From a checkpoint of a small image VQ-VAE: encoder arch vit.
Rows from block 3 of the encoder of a small image VQ-VAE, named by matrix and row number. Rows with one number within an expert belong to one neuron, the router's apart. Each number is 128 + 32 x the weight over its row's rms, rounded and kept within 0 to 255. All counts start at 0. After the name is the row's rms in percent of the matrix's.
Before each expert's rows are labels from the 100 images, of 14976, where the router gives the expert most weight on average: "strongest on" is what is common among them. Only what is clearly more common there than usual is listed. The data: microscope photos of single blood and bone marrow cells.
# router: router (encoder.blocks.3.mlp.router.weight, 4x192, trained with AdamW), inputs 96-191
# up: expert up (encoder.blocks.3.mlp.up, 4x384x192), inputs 96-191
# down: expert down (encoder.blocks.3.mlp.down, 4x192x384, transposed), outputs 96-191

# expert 3
strongest on: smear: peripheral blood
router.3 091 [196 148 139 129 141 121 157 105  95 161 143 103 165 105 118 109 120 106  70  94  93  96 154 168 154  63 160 127 117 124 176 103 126  69 179  98 127  77 116 138  87 135 110 187 143 137 147 113  92 131 130 142 185  99 160 139 195 116  90 104 161 121 104 160 127 148  90 151 146 134 176  80 140 115  66 178 137 134  71 150  97  87 155 152 112 188 149 175 133 158 110 102 151  93 124 158]
up.0 118 [ 81 127 181 130 124 149 128 129 127 138 131 144 124 113 117  93 127 119 108 115 165 110 140 122 118 101 113  77 116 120 114  86 127 140 141 102 211  98 127  27 126 158  98 163 135 108 144 102 126 110 115 129 142 119 155 192 105  89 185  92 115  94 132  85 166 149 176  87 116 125 123 115 123 131  85 105 169 122 143 153 145  64  67 125 123  62  80 112 131 142 148 112 165 113 112 128]
down.0 108 [145 170 118 181 115 146 120 113 130  91  68 136 136 125 106 128 146 114  96 124 172 145  31 119 120 113  60 147  91 134 118 100 149 121 134  70 146 137 162  82 105 155  93  34 125 159 123 168 171  90 157 155 105 184 133 119 102 186 158 112 148 138 148 122 137 127 148  96 177 143 130 134 125 165 117 154 135 192 103 134 153 135 134 143 157 110 135  76 194 131 128 108 144 251 158 155]
up.1 118 [209  63 143 119 124 141 110 150 135 126 177 154  76 134 114  73 233 111  95 116 146 124  66 145 129  94 117 145  78  96 155 105 112 160 103 145 148 130 133 129 139 172 134 178  97  92 133 134 126 176  71 130 156 160 163  76  87 118 102 100  90 117  81 152  98  98 113  91 113 137 147 117 139 109 139 147  89 106 173  97 149 116  94 118 126 107  84 143 184 135 107 160 183 133 204 112]
down.1 118 [103 119 119 146 144 163 160 126 131 122 119 117  77 144 158 124 110 147 129 139 132 108 109 167 116 129 133 185 137 156 120 132 115 200 101  97 103 175 145 113 106 140  97 158 133 199 166 112 109 115 108  71 158 109 129 195 101 102 128 142 104 117  81 143 159 113  73 148 114  86  48 181  90  75 178 184 129 132 125 115 141 157 137 135 180 165 120  87 170 146  84  84 119 161 158 112]
up.2 105 [100 166 116 155  67 107 136 156 104  80 110 160 168 142 111 149 150  99 187  93 117 110 149  75  87 108 129 154  87 112 172 135 142 138 124 126 227 143 152 149 103 140 172 126 115 165 118 135 170 123 176 154  85 168 180 142  65 111 114 172 127 143 133 101 100 162  93 124  73 111 133 134 144 136 124 152 155 101 128 119  84  74 162 117 122 137  95 130 136 163 111 132 106 150 127 127]
down.2 112 [143  67 108 149 137 117 143 124 176  94 111 149 153 137 153 161  86 140 158 134 157 116  86  40 119 157 122 128 194 114 156 114 123 226 180 164 105 142  66  83 102 116 175 148 123  62 113 105 137 118  58 135 120 129 162 142  90 104 108 153 161 117 121 156 135  72 136 158 159 179 150 117  69 191 127 138 139 185  75 114 121 140 104 127 126 136 128  77 100 127 121 201 142 144 105 107]
up.3 099 [ 86 121 109 107 125 134 114 163 166  48 134 135 208 116 129  96  93 155 129 144 102 132 118 122 117 105 140  56 165 100 128 142 163 202 132 158 116 139 167  94 124 127 137 132 118 163 130 134 140 140 157  93 139 165 132 148 151  92 226 132  96 159  79  39 146 108 124  82  75 155 181 130 124 159 116 105 156  79 105 144 128 115 141  89 149 135 117 131 141 141  45 109 180  83 152 143]
down.3 094 [ 91 122 115 158 134  94 138 134 107 101 130  83 201 125 170 118 153  83  77 112 163 107 127  84 121 134 133 101 157 126 118 121 168 146 134 152  79 191 119  92  98  60 110 156 167 107 131 109  59 153 119 128 105  98 107  80 135 145  98 149  85 152 158 124 123  97  92 127 118 185  41 110 107 155 153  91 155 106 141 140 105 185 144 168 128 174 137 136 156 172 118 121 112  50 136 164]
up.4 107 [142 119 136 147 153 121 125 159 139 146 168  91 143 155  86 174 103 133 146 100 188 133 224  81 139  84 130 162 119 123 144 142 101 163 103 222 171 126 157 105 194  86 177 138 151 120 134 121 134  94 131 132  82 139 145  76 139 120 135  86  89 152 107  97  86 152 147  78 135 138 123  75 161 160 163 138 157  83 157 141 121 191  47 151 147 110 103  60 155 154 125 157 129  92 119 112]
down.4 107 [123 120  97 172  58 146 134 187  85  61 151 155  78 134 114 108 142 101 105 133  93 108  77 217 161 103 131 139 164 165 114 132 124 138 127  91 133 161  97 117 158 159 167  72 161 145 165 196  86  88  87 136  54 129 108 200  63 162 174 150 135 151  82  86 150 154 109 111 124 158 133 142 129 117  73 124  81 137 134  63 169 114 129 132 128 134 126 174 120 120 184 116  81  99 116 131]

# expert 2
strongest on: cell type: artefact
router.2 107 [159  76 146 181 157 184  93 127 140 116 158 133 113 107 119 126 132 144 166 127  96  89 126 125 117 145 104 146 134  85  58 127 156  77 110 126  99 192  94  93 157 147  96  83 157 162  70 140 136  80  67 150 114 157 140  85  87 143 118 156 196 166 192 117 109  84  62  90 113 123 100 101 116 133  76 134  93 137 130 117 129 124 122 138 132  89 121 105  99 146 152  59 166 158  87 120]
up.0 114 [109 148 112  63 160 130 147 145 136 151 147 155 178 117  95 159 184 146 150 145 131 170 134  82 117 131  99 154 145 101 167 106 123 131 255 155 121 180 164 160 173 150 102 161 118  96 116 111 157 128 148 122 133 154 148 115 132 101 123  96 182  90 140 154 127 134  97 163  92 139  76 146 183 186 143 147 144  91 192 123  67  50 119  87 108 115 124 107 128 152 206 144 119 173 101 148]
down.0 101 [155 144 142 151 111 189 136 124  70 148  79 154  86 103 139  80 127 138 171 102 163 150  65 162 127 186 129 148 109 103 154  90 138 147 207  90 173 152 112  78 115 107 113 142 178 146 137 117 138 115 119 139 150  99 133 127 104 161 129   0 155 121 133 131 132 150 130 133 134 114 168 154 144  84 102 175 139 169 103 132 124  60  70 110 108 197 125 102 209 137 155 149 127 139 135 161]
up.1 083 [161 126 118 108 153 153 104 140 101 155 103 125 128 138 123 158 108  67 181 124 131  97 131 197 157 120 113  92 160 104 144 138 139 135 119 117 125 139  93 149 131 103 148 165 122  75 133 187  94 187 148 114 111 186 170  81 112 108  81 215 109 129 133 136  85 192 216 170 102 154  73 138 111 153 144 121 154 104 105 130 154 103  91 152 143 164  95 128 107 121  99  81 137  98 146 110]
down.1 098 [154 101 145 137 126 172 157 157 131 159 154 138 150 182 130 116 119 180 159 121 124 138  88 132  74 127 123 116 147 149 157 126 102 121  66 193 116 143  87 118 139 127  92 198 129 178 159 115 116 149 147 127  85 198 140 150 102 178 114 153 134 114 140  94  86 101 167 101 117  79 201 130 135 117 130 113 143 146 104 173  78  77 111 151 129  84  80 148  83 102 116  70 110  84 151  99]
up.2 136 [144 132 146 145 110 183  56 150 162 116 106 103 180 105 103 147 114 175 128 156 115 107 103 114 121 154 123 151 155 158 129 136 144 171 118 126 117 140 127 169 113 226 214  94  89 144 129 168 105 143 127  80 111 119 171 209 148  86 107 217 133 103 107 171 185 114 119 118  86 132 120  83  95 133  99 164 122 119 109 147 186 127 112 125 112 119 120 117  88 105  91  62 135 207 122 180]
down.2 120 [123  95 112  45 140 134 105 137 128 171 123  78 111 126 133  45 145 161 170 127 165 113 153 135 155 113 179 115 153 144 102 168 124 134 122 139 178 148 144 107 117 132 119 229 113  39  90  89  88 116 135 152 135 127 129  49  88  64  70 142 103 137 132 150 135 103 135  76  92 148 117  76 103 135 179 133 152 120 144 109 114 146 105 109 105  95 119 148  63 126  97 138 108 123 153  96]
up.3 112 [164 127 126 207 141 194 165  97 129 113 133 160 144 163 127 124 165 120 138 148 110 117 140 161  71 148 125  52 134 114 156 155 135 115 133 138  95  88 115 122 144 118  75 121 139 144 132 175 111  82 130 162 153 132 110 160 176 144 123 203 162 132  99 168  54 114 118  99 125 135 159 113 121 110 112 109 139  90 130  98 145 164 145 114 119 137 137 111 100 153 203 193 198  99  96  76]
down.3 112 [113  80 140 161 125  44  94 136  89 116 125 126 170  92 126  97 116 128  55 123 114 153 160  98 122 141  89 135 124 133 152 126 145 150  88  77  67  82 155 141 160 105 141 161 159 177 125 214 144 132 104  93 118 110 140 212 164 136 203 115 101 120 128 137 187 151 138  91 135 176 125 146 103 140 188 117 184 132 121 158 184 148 141 133  87 106 191 145 122 123  64 132 152  78 110 135]
up.4 070 [211  64 142 111 102 150 146  89 129  92 142 191 100 118 145  99 135 135 117 171  41  91 173 115 127  87 150 156 123 191 125  72 130  85 111 111 176 115 119  85  95 102 115 126 119 105 135  63 130 143  84  79 148 125 137 145  87 154 127 171  57 118 130 166 164 146  86  98 174 129 146 145 138 117 125 156 200 137  69 194 159 129 144 159 163 125 165 178 136 143 146 147 141 132 128  32]
down.4 079 [175 149 160 127 168 120 136 138 147 205 107  76 137 135 119  75 167 136 142 131 102 133  85 169 169 135 158  93 113 149 173 125 163  96  90 153  87 147 127 158 138 147 113 228  80  99 102 169 127 141  65 106 147 190 101 160 133 210 106 197 100 115 132 168  87 143 110 180 130 120 115 116 145 129 142 101 151 160  81 107 174  86 130 134 130 135 123  87 108 173 147 138 122  96 115  79]

# expert 0
strongest on: cell type: erythroblast; cell type: lymphocyte
router.0 096 [113 196  91 132 148 120  92 144 120 119  70 172 170  55 160 122 128 133 149 177 193 149 138  80  65  80 199 131 113 114 176 139 112 105 149 184 106 125 154 136 116  57 135 138 128 151 127 159  83 128 155 159 135 170 122 173  83 175 198 111 156 189  85 120 106 119 119 195 105 158 122 141 129 110 114 112 151 111 131 123 153 112 103 160  92 114 144 139 108 151 169  87 133 142 169  93]
up.0 128 [136 144 132 121 101 130 126  88 106 142  97 137 200  88 135  76 179  79 122 152  67 104 127 134 101  97 154 136 160 130 129 125 145 142 164  71 121 169 140 103 154 131  89  85 122  91  83 117  94 150  78 134 152  78 133 148 174 116 102  93 187 149 119 133 152 146 143 121 150 120 150  57  56 126 152  84 122 118 108 134 133 136   0 129 115  89 129 110 135 159 120 169 149  85 153 165]
down.0 128 [101 152 131  73 133 106 138 137 124  83 106 140  42 116 105 150 111 156 121 128  85 149 128 121 156 156 125 121 194 118  62 135 162 142 150 179 121 100 115 149 123 115 184 154 180 187 125  79 128 137 138 143 141  96 139 152  77 112 122 131 104 132 155  48 134 141 143 132 103 148 147 111 139  65 170 142 107 129 118 157  69 183 115 125 125 177 198 134 131  94 111 107 142 133  77 138]
up.1 100 [135  48 145 125 100 110 140  88 131  90 158 159 110  84 153 182  47 152  94 126  55 116 103 123 123 162 136 100 114 125  71 158 112 128 130  93 157 153 166 128 152  75  76 137  98 100 134  82  70 178 139 152 167 143 122 191 192 112 136  82 176  99 133 125  60 115 168 141 173 124  78 116 132  84 128 129 103 132 127 138 139 113 141 107 108 204 144 182 120 108 105 127  65  64 154 117]
down.1 100 [181 147  76  91  41 139 147 120 116  97 154 139 140 102 159 122 112 134  85 179 127  99 119  97 103  93 136 115 146 168 138  93 139 121 153 121 161 135  89 110 150 140 145 134  97 132  62 140 112 148 138  83  43  85 124 112 173 100 112 185 154 109 156 128 165 126 128 123 169 143  58 188 123 122 138 172 163 178 107  78 141 146 118 138 105 131 157 160 181 134  91 123 115 192 112 123]
up.2 083 [136 155 140 111 146 111 106 147 137 141 148 170 154 114 165  90 123 142 140 146  95  97 126 118  67 164  75 151 114 100 152 167 153 175 130 192 116 147 160 136 147  61 111 168 121 116 147 110 129  76 139 137 146  86 110 104 127 164 127 131 156 136  71 166 131 227  89 152 167 100 159 169 166 134 116 147 165  93 107 144 119  89 174 127 125  49 140  71 164 113 124 194  69 105 104 167]
down.2 082 [165 136 154 117 108  68  99  76 134  93 125  96 113 127 141 123 154 117 167 121 109 139 143 122 154 158 143 107 151 112  95 134  75  57  48  68 114 145 177  66 107 150 126 117 137 144 147 149 107 122  78 107 117 125  56  98  70 134 140 139 142 140 123 131 134 130 148  88  98 121 151 174 133 117 184  85 126 165  80 184  56 134 107 132  94 175 134 122  73 108 131 154 132 153 108 121]
up.3 121 [102 116 122  86 136 115 153  77 142 177 127 165 150 159  64 171 138 177 190 147 136 136 163  64 197  90  96 136  98 127 119 157 173 144 158 128 207 125 127 116  79 184 100 138 109 122 129 118  77 153 116 130 117 123 117 104 140 174 144 117 174  94 125 149 125 122 131 207 103 147 176 152 153 134 132 104 149  68 165  93 135  76 124 123 130 120 161 168  97 140 105 152  74 127 160 199]
down.3 121 [135 112 134  60 122 134 129 165  96  96 127 122 196  98 121 117 120 117  77 130 176 125 154 191 150 140 123 128 172  91 163 107 153 136 135 115 112 128 120 112 113 109  76 126 134 103 117 162 185 139 116 131 113  51  87 161 172 134  68  25 154 161  94 160 137 123  82 211 134 172 115 140 145  72 132 145 151  99 114 126 155 107  91 114 122 168  89 131 143 155 147 208 128  92  93 204]
up.4 091 [179 125 100 178 130 118 173 113 149 136 152 100 188 135 126 121 108 241 149 143 128 104 154 142 151 189  93 105 162 117 163 175 120 111 152 122 157 157 163 120 108 162  49  73 110  96  90 129 116 144 121 150 149 117 128 131  87 115 128  83 111 120 109 164 129 183 122  86 151 119  76 157  97 149  69 166 124 133  99  92 138 147 150 127 157 129 146 153  93 141 156  87  83  72 137 143]
down.4 095 [144 136 125  73  77  68 122 174  52 110 165 102 127 117 135 116 154 134 137 123 126 139 136 136 180  51  41 114  65 101 110 106 150 190 115 146 163  92 133 108 108 120 155  90 160 132 128  96 108 135 104  92 172 172 117 133 188  94 113 100  49 177  83 104 128 123 141 114  94 127 122 123 126 145 163 126 245 200 102 158 205 125 118 124 113 130 119 108 128 118 106 219  79 133 149 134]