Weights of a small image VQ-VAE: decoder widths [32, 64, 96].
Rows from block 10 of the encoder of a small image VQ-VAE, named by matrix and row number. Rows with one number belong to one neuron. Each number is 50 + 10 x the weight over its row's rms, rounded and kept within 0 to 99. All counts start at 0.
After each neuron's rows are labels from the 100 images, of 14976, where the neuron reaches its highest value: "strongest on" is what is common among them. Only what is clearly more common there than usual is listed. The data: microscope photos of single blood and bone marrow cells.
# fc1: MLP up (encoder.blocks.10.mlp.fc1.weight, 576x192), inputs 0-191
# fc2: MLP down (encoder.blocks.10.mlp.fc2.weight, 192x576, transposed), outputs 0-191

fc1.391:54 44 44 65 67 42 56 66 61 57 40 42 43 51 49 54 33 43 57 57 41 43 28 48 61 44 50 39 64 52 43 54 54 38 42 56 34 57 50 54 61 37 58 49 47 45 43 51 54 45 30 74 57 59 41 39 48 44 56 59 66 38 50 33 61 80 51 51 69 60 46 55 49 62 48 36 44 53 49 42 55 41 50 38 50 47 61 51 46 60 69 32 39 55 40 41 53 42 40 52 47 72 43 44 52 64 41 50 53 41 62 50 55 45 61 49 48 48 51 51 46 53 46 42 51 37 68 46 45 48 35 36 48 49 47 24 46 47 56 54 56 43 56 56 47 38 55 46 38 59 59 47 53 66 60 48 40 46 62 49 58 62 55 48 24 25 55 50 57 45 62 47 52 44 44 46 40 54 58 41 57 52 86 53 43 33 39 42 38 76 51 47
fc2.391:47 59 66 52 58 41 54 33 35 46 55 50 50 61 52 41 43 45 57 44 57 41 45 59 41 51 55 48 54 41 56 39 61 64 53 43 48 42 47 53 48 51 27 63 51 49 57 40 53 58 60 53 42 47 49 60 35 51 52 59 43 62 44 42 46 54 42 52 67 44 59 62 59 39 42 39 59 39 50 50 52 57 46 55 60 60 42 46 40 36 38 45 55 48 54 55 64 40 57 50 43 45 51 45 45 36 71 68 53 47 56 37 38 59 44 42 62 60 84 65 52 54 49 55 50 33 42 62 62 39 51 42 25 60 55 53 79 52 31 57 52 50 38 45 50 63 53 27 46 58 56 64 38 46 45 68 71 46 48 43 51 57 65 62 74 51 50 38 48 52 53 45 47 41 47 43 69 52 50 53 31 56 36 66 72 46 73 61 46 57 60 64
strongest on: cell type: erythroblast

fc1.193:56 57 60 56 46 39 61 47 44 39 40 40 48 56 58 58 59 55 58 45 65 59 44 46 56 42 56 34 47 53 36 57 41 61 34 40 49 46 55 43 36 50 58 39 52 59 72 47 42 47 63 60 50 45 55 66 41 44 54 39 64 56 57 60 44 60 56 54 63 42 52 56 45 45 52 61 53 60 50 64 56 57 55 38 39 41 63 54 63 59 50 44 69 50 81 51 62 45 48 38 49 43 35 57 58 26 68 52 74 57 54 50 56 55 44 47 46 47 59 62 37 69 50 67 44 56 52 52 66 60 54 64 63 53 78 55 63 39 56 36 54 63 46 56 64 55 33 38 51 58 52 56 59 43 52 33 45 53 47 57 52 59 43 69 37 64 40 52 44 57 33 45 42 33 60 55 50 38 57 65 39 59 52 58 78 44 65 51 49 41 41 63
fc2.193:73 59 57 55 50 34 43 49 30 59 51 50 52 51 48 53 44 50 61 31 60 31 59 57 63 47 40 44 45 42 58 51 50 54 46 51 55 52 44 36 46 37 66 48 47 67 69 32 70 49 47 54 57 43 59 45 46 80 56 45 39 64 45 54 65 55 36 53 62 66 55 66 49 47 39 49 61 63 56 58 50 53 59 48 34 40 73 48 62 61 44 44 72 49 43 22 66 54 51 48 50 51 58 55 45 50 58 55 58 62 49 58 42 43 48 61 42 53 47 58 45 67 56 62 59 31 36 47 47 52 52 51 54 65 79 50 42 40 52 63 50 56 57 45 40 25 50 44 59 67 50 47 41 47 43 46 52 46 52 48 56 50 44 53 46 57 51 46 53 64 50 60 58 46 68 59 53 38 61 54 52 47 43 54 86 53 42 42 60 46 40 56
strongest on: smear: peripheral blood

fc1.336:38 54 41 49 66 31 52 40 40 41 56 41 48 48 39 54 59 49 60 40 66 56 60 54 49 45 50 63 53 48 38 43 45 32 48 52 57 56 60 40 69 45 43 52 38 47 50 54 34 48 60 54 70 45 44 50 32 65 50 50 60 39 42 56 48 31 40 43 48 51 44 61 35 40 62 55 49 48 37 35 67 54 44 56 50 42 60 63 39 39 58 54 53 66 57 43 59 33 59 57 33 53 48 55 59 48 56 43 38 31 38 50 47 62 42 53 36 41 40 55 51 64 46 64 54 54 32 32 55 32 39 50 56 42 81 47 68 55 33 46 51 61 42 48 70 50 48 65 60 51 38 56 68 68 50 41 55 52 57 49 46 60 55 57 58 18 53 41 51 62 41 44 40 45 56 55 49 61 49 48 49 28 69 46 31 44 51 48 55 52 62 53
fc2.336:28 67 61 37 61 78 57 53 50 60 61 38 49 55 36 58 50 48 30 56 49 49 46 58 45 50 54 42 53 39 68 60 57 53 43 59 45 49 57 49 54 64 56 39 52 51 53 54 42 41 47 48 45 52 53 38 59 46 41 52 56 51 31 49 48 26 56 50 31 60 52 52 43 51 42 27 51 62 47 43 55 51 55 66 59 65 40 68 47 57 41 55 53 51 42 58 25 76 38 52 43 53 46 57 55 59 34 48 55 44 44 51 29 42 45 54 55 37 40 32 65 55 52 54 71 55 47 42 51 51 47 64 41 44 44 40 38 45 40 49 67 53 57 45 73 54 40 48 47 48 44 52 32 62 57 70 45 53 78 54 47 65 49 49 28 37 34 46 47 39 46 55 33 49 63 48 48 45 60 59 65 52 60 42 38 42 50 45 54 67 46 55
strongest on: cell type: erythroblast

fc1.264:33 32 57 58 44 52 34 56 34 45 51 49 35 54 45 47 22 43 47 42 34 61 55 53 46 36 49 53 47 41 52 58 65 55 44 59 51 60 56 38 71 34 42 63 50 35 31 56 54 63 56 62 54 36 52 52 54 43 37 56 45 48 37 54 42 45 40 44 57 56 58 51 50 56 58 36 43 52 50 60 45 21 46 47 43 62 43 61 38 61 52 36 53 57 47 57 45 32 61 42 38 65 62 37 63 46 44 71 45 28 51 64 54 47 69 52 59 46 55 49 65 42 65 61 48 48 48 41 52 41 50 61 46 51 50 53 45 40 37 51 45 52 39 59 37 40 57 16 50 50 55 50 41 59 45 50 51 47 37 56 49 19 58 38 66 51 60 46 39 38 46 46 49 41 32 51 44 50 47 42 66 49 38 57 63 54 42 51 36 41 52 50
fc2.264:46 45 43 51 68 65 50 53 57 41 69 59 45 55 59 55 61 50 48 59 45 23 42 51 36 53 39 44 57 55 52 65 41 41 34 56 61 45 60 76 44 50 66 60 43 58 62 54 55 63 42 52 62 41 46 44 32 60 65 38 55 64 61 65 53 48 51 51 48 49 39 48 58 66 55 51 65 57 32 38 54 47 74 61 46 53 50 54 67 31 35 39 50 47 38 29 51 61 40 53 51 31 58 30 35 59 63 47 51 46 54 33 58 46 64 64 54 53 58 34 49 48 50 49 54 53 55 51 46 58 54 64 49 55 47 40 37 47 49 40 61 35 51 43 67 60 44 66 46 44 57 38 63 49 40 45 46 47 64 44 69 67 57 43 46 52 42 59 67 62 62 37 50 53 39 33 55 54 35 44 51 48 73 50 52 52 58 59 44 46 42 56
strongest on: cell type: erythroblast

fc1.439:45 36 51 41 37 52 48 84 44 60 52 70 44 49 46 78 47 54 55 48 62 54 31 43 64 82 35 65 42 50 56 38 28 29 71 72 55 54 42 55 51 50 47 54 54 49 62 44 52 46 51 56 45 54 48 44 54 57 51 45 52 51 63 69 33 35 57 55 48 46 42 33 59 53 50 36 50 45 30 57 39 47 50 47 59 46 41 57 65 32 55 43 51 56 55 36 59 49 52 47 49 68 46 51 42 63 66 41 40 51 61 65 53 53 64 45 60 60 42 30 38 48 46 48 53 54 49 74 62 55 37 60 59 39 61 64 30 50 43 52 36 44 43 48 62 43 57 52 46 59 34 50 40 42 58 52 33 58 56 55 58 46 49 55 54 46 43 56 43 62 56 40 48 46 41 63 52 55 45 56 42 44 38 46 41 48 58 52 58 46 40 34
fc2.439:63 59 63 58 40 44 55 56 42 58 58 22 53 42 30 50 53 45 65 58 53 54 68 46 48 49 63 51 47 67 42 46 55 70 61 59 56 41 45 55 65 51 47 61 53 42 62 70 46 47 47 54 62 39 45 54 52 53 42 54 53 45 42 54 43 56 62 39 42 39 41 61 54 49 57 36 61 41 40 45 64 58 62 36 48 47 53 32 57 61 62 47 35 54 57 49 27 57 43 55 59 58 60 65 50 40 50 46 48 53 49 56 53 53 49 46 54 53 65 63 43 48 52 74 46 27 74 48 43 53 32 65 52 45 59 67 46 53 44 33 47 51 58 38 41 34 57 39 49 37 43 51 58 37 52 60 62 58 60 54 47 73 51 47 59 57 57 51 59 41 27 39 64 64 54 54 53 51 42 25 50 56 49 60 60 46 57 33 22 46 53 56
strongest on: cell type: erythroblast

fc1.263:55 49 30 41 57 44 43 40 58 55 59 55 60 48 53 57 52 38 68 41 59 66 56 42 34 51 55 53 41 33 48 63 30 28 50 54 59 53 62 62 51 53 39 31 47 41 54 44 56 54 45 62 58 58 54 18 51 51 45 40 66 49 57 35 56 42 46 48 54 66 53 34 60 61 41 39 62 61 43 34 75 68 64 33 51 43 46 41 55 43 50 54 60 62 40 44 54 49 44 56 33 53 59 31 67 50 37 54 40 67 46 49 32 31 34 61 26 56 57 49 54 61 57 36 57 39 47 58 53 48 45 50 49 55 55 46 50 52 44 45 52 52 42 53 55 49 61 61 49 48 57 48 41 64 59 50 51 53 48 52 44 53 40 51 36 60 53 52 29 42 56 52 58 67 49 44 60 43 56 42 50 48 54 56 71 41 45 60 58 66 21 43
fc2.263:40 39 49 47 33 63 60 49 40 55 58 36 53 31 52 32 43 44 38 47 44 43 30 37 54 50 59 33 49 33 57 55 58 53 42 52 47 56 42 43 70 47 44 43 46 58 61 57 61 47 51 54 55 61 52 51 42 51 64 54 40 34 64 43 54 47 39 47 40 51 47 57 57 52 39 42 41 51 56 60 43 62 46 41 51 39 53 50 42 47 50 61 44 45 48 47 54 32 48 48 37 58 63 34 45 46 58 53 53 50 42 43 56 61 35 52 32 59 69 58 71 61 35 55 55 60 55 50 78 50 39 40 24 31 54 33 54 48 30 52 39 49 38 48 60 49 44 53 49 57 73 61 57 55 43 37 63 50 44 36 39 43 65 50 41 47 39 38 52 46 58 42 45 47 69 42 70 42 40 48 26 49 53 70 49 55 38 51 46 70 59 70
strongest on: smear: peripheral blood; cell type: platelet

fc1.0:58 47 44 59 53 51 61 44 70 39 47 50 32 52 51 50 57 35 53 56 50 48 55 52 51 45 54 44 45 40 61 41 45 64 40 57 40 58 49 53 47 58 63 60 44 58 33 56 48 58 53 45 55 74 48 62 48 52 42 42 49 49 65 60 39 44 57 42 51 47 47 31 55 49 55 56 57 41 57 65 54 47 42 36 68 58 43 64 53 43 43 67 62 33 43 65 42 34 47 45 63 46 47 42 43 44 41 65 45 23 51 44 34 32 34 45 61 47 56 38 62 43 41 63 55 51 55 86 51 39 46 53 49 37 43 37 71 39 55 56 57 69 46 39 55 62 39 54 52 37 49 32 60 46 60 62 54 56 47 53 64 61 30 44 48 49 35 63 43 59 64 38 39 46 47 31 47 77 55 46 47 64 59 52 45 55 34 41 58 57 60 54
fc2.0:53 61 55 39 54 34 52 61 62 75 50 51 46 49 46 50 53 59 40 38 62 45 66 66 49 69 60 62 48 47 43 45 49 43 50 49 69 54 79 52 55 48 53 39 65 51 44 46 57 47 51 57 42 56 44 65 64 65 53 52 49 47 48 46 58 66 80 28 46 53 60 54 65 48 52 48 40 42 43 60 30 49 41 48 49 47 59 55 33 50 50 48 47 60 47 43 52 52 46 37 55 58 47 37 41 63 51 28 49 55 46 54 62 73 58 39 63 49 42 54 30 53 50 34 61 55 47 21 45 44 38 60 39 69 52 48 56 42 42 53 38 37 63 51 43 44 65 61 55 60 54 46 67 43 52 44 27 47 52 52 46 44 29 48 57 52 58 48 54 44 48 45 44 50 68 65 50 32 40 39 47 31 45 49 45 51 62 56 52 42 37 36
strongest on: smear: peripheral blood

fc1.312:67 58 30 40 49 65 57 37 29 72 30 50 59 51 38 59 42 78 65 62 37 60 47 48 57 50 55 61 53 58 53 44 74 59 39 39 43 57 61 65 52 48 53 65 60 26 47 49 55 16 60 60 52 53 53 46 50 52 27 53 26 58 34 49 64 40 43 59 41 50 45 62 32 55 47 50 50 47 29 53 50 53 47 50 65 54 57 46 60 59 51 53 36 41 67 40 53 29 55 47 38 51 52 55 48 48 37 32 50 63 53 52 45 33 36 39 44 56 67 45 46 54 53 53 42 53 59 39 58 65 54 41 55 56 61 42 57 50 68 44 64 49 62 47 54 53 40 45 56 47 47 45 41 47 42 50 30 50 50 40 56 49 58 50 57 48 49 60 42 59 42 43 40 60 47 45 59 47 63 34 53 45 46 50 47 58 51 44 45 65 54 51
fc2.312:45 43 62 51 48 47 50 67 50 39 50 35 53 54 55 40 62 48 52 50 59 37 40 41 49 63 52 40 56 52 80 39 45 32 46 47 56 58 49 41 49 70 49 50 53 66 48 50 50 50 48 50 63 56 47 52 59 49 58 45 50 41 53 46 38 57 38 46 41 74 51 43 53 34 45 48 52 74 64 60 58 47 47 47 50 66 57 48 46 59 61 41 41 48 37 62 56 55 50 51 48 38 58 48 48 46 65 48 55 51 43 48 31 62 44 61 58 65 54 59 84 74 41 45 51 39 44 49 33 39 41 45 64 42 51 55 56 58 86 46 43 64 48 53 39 54 40 31 53 39 55 56 48 42 70 58 80 46 47 44 56 49 52 46 63 47 55 60 39 42 31 66 57 55 53 42 50 58 38 59 49 48 37 51 53 56 44 39 59 38 70 38
strongest on: smear: peripheral blood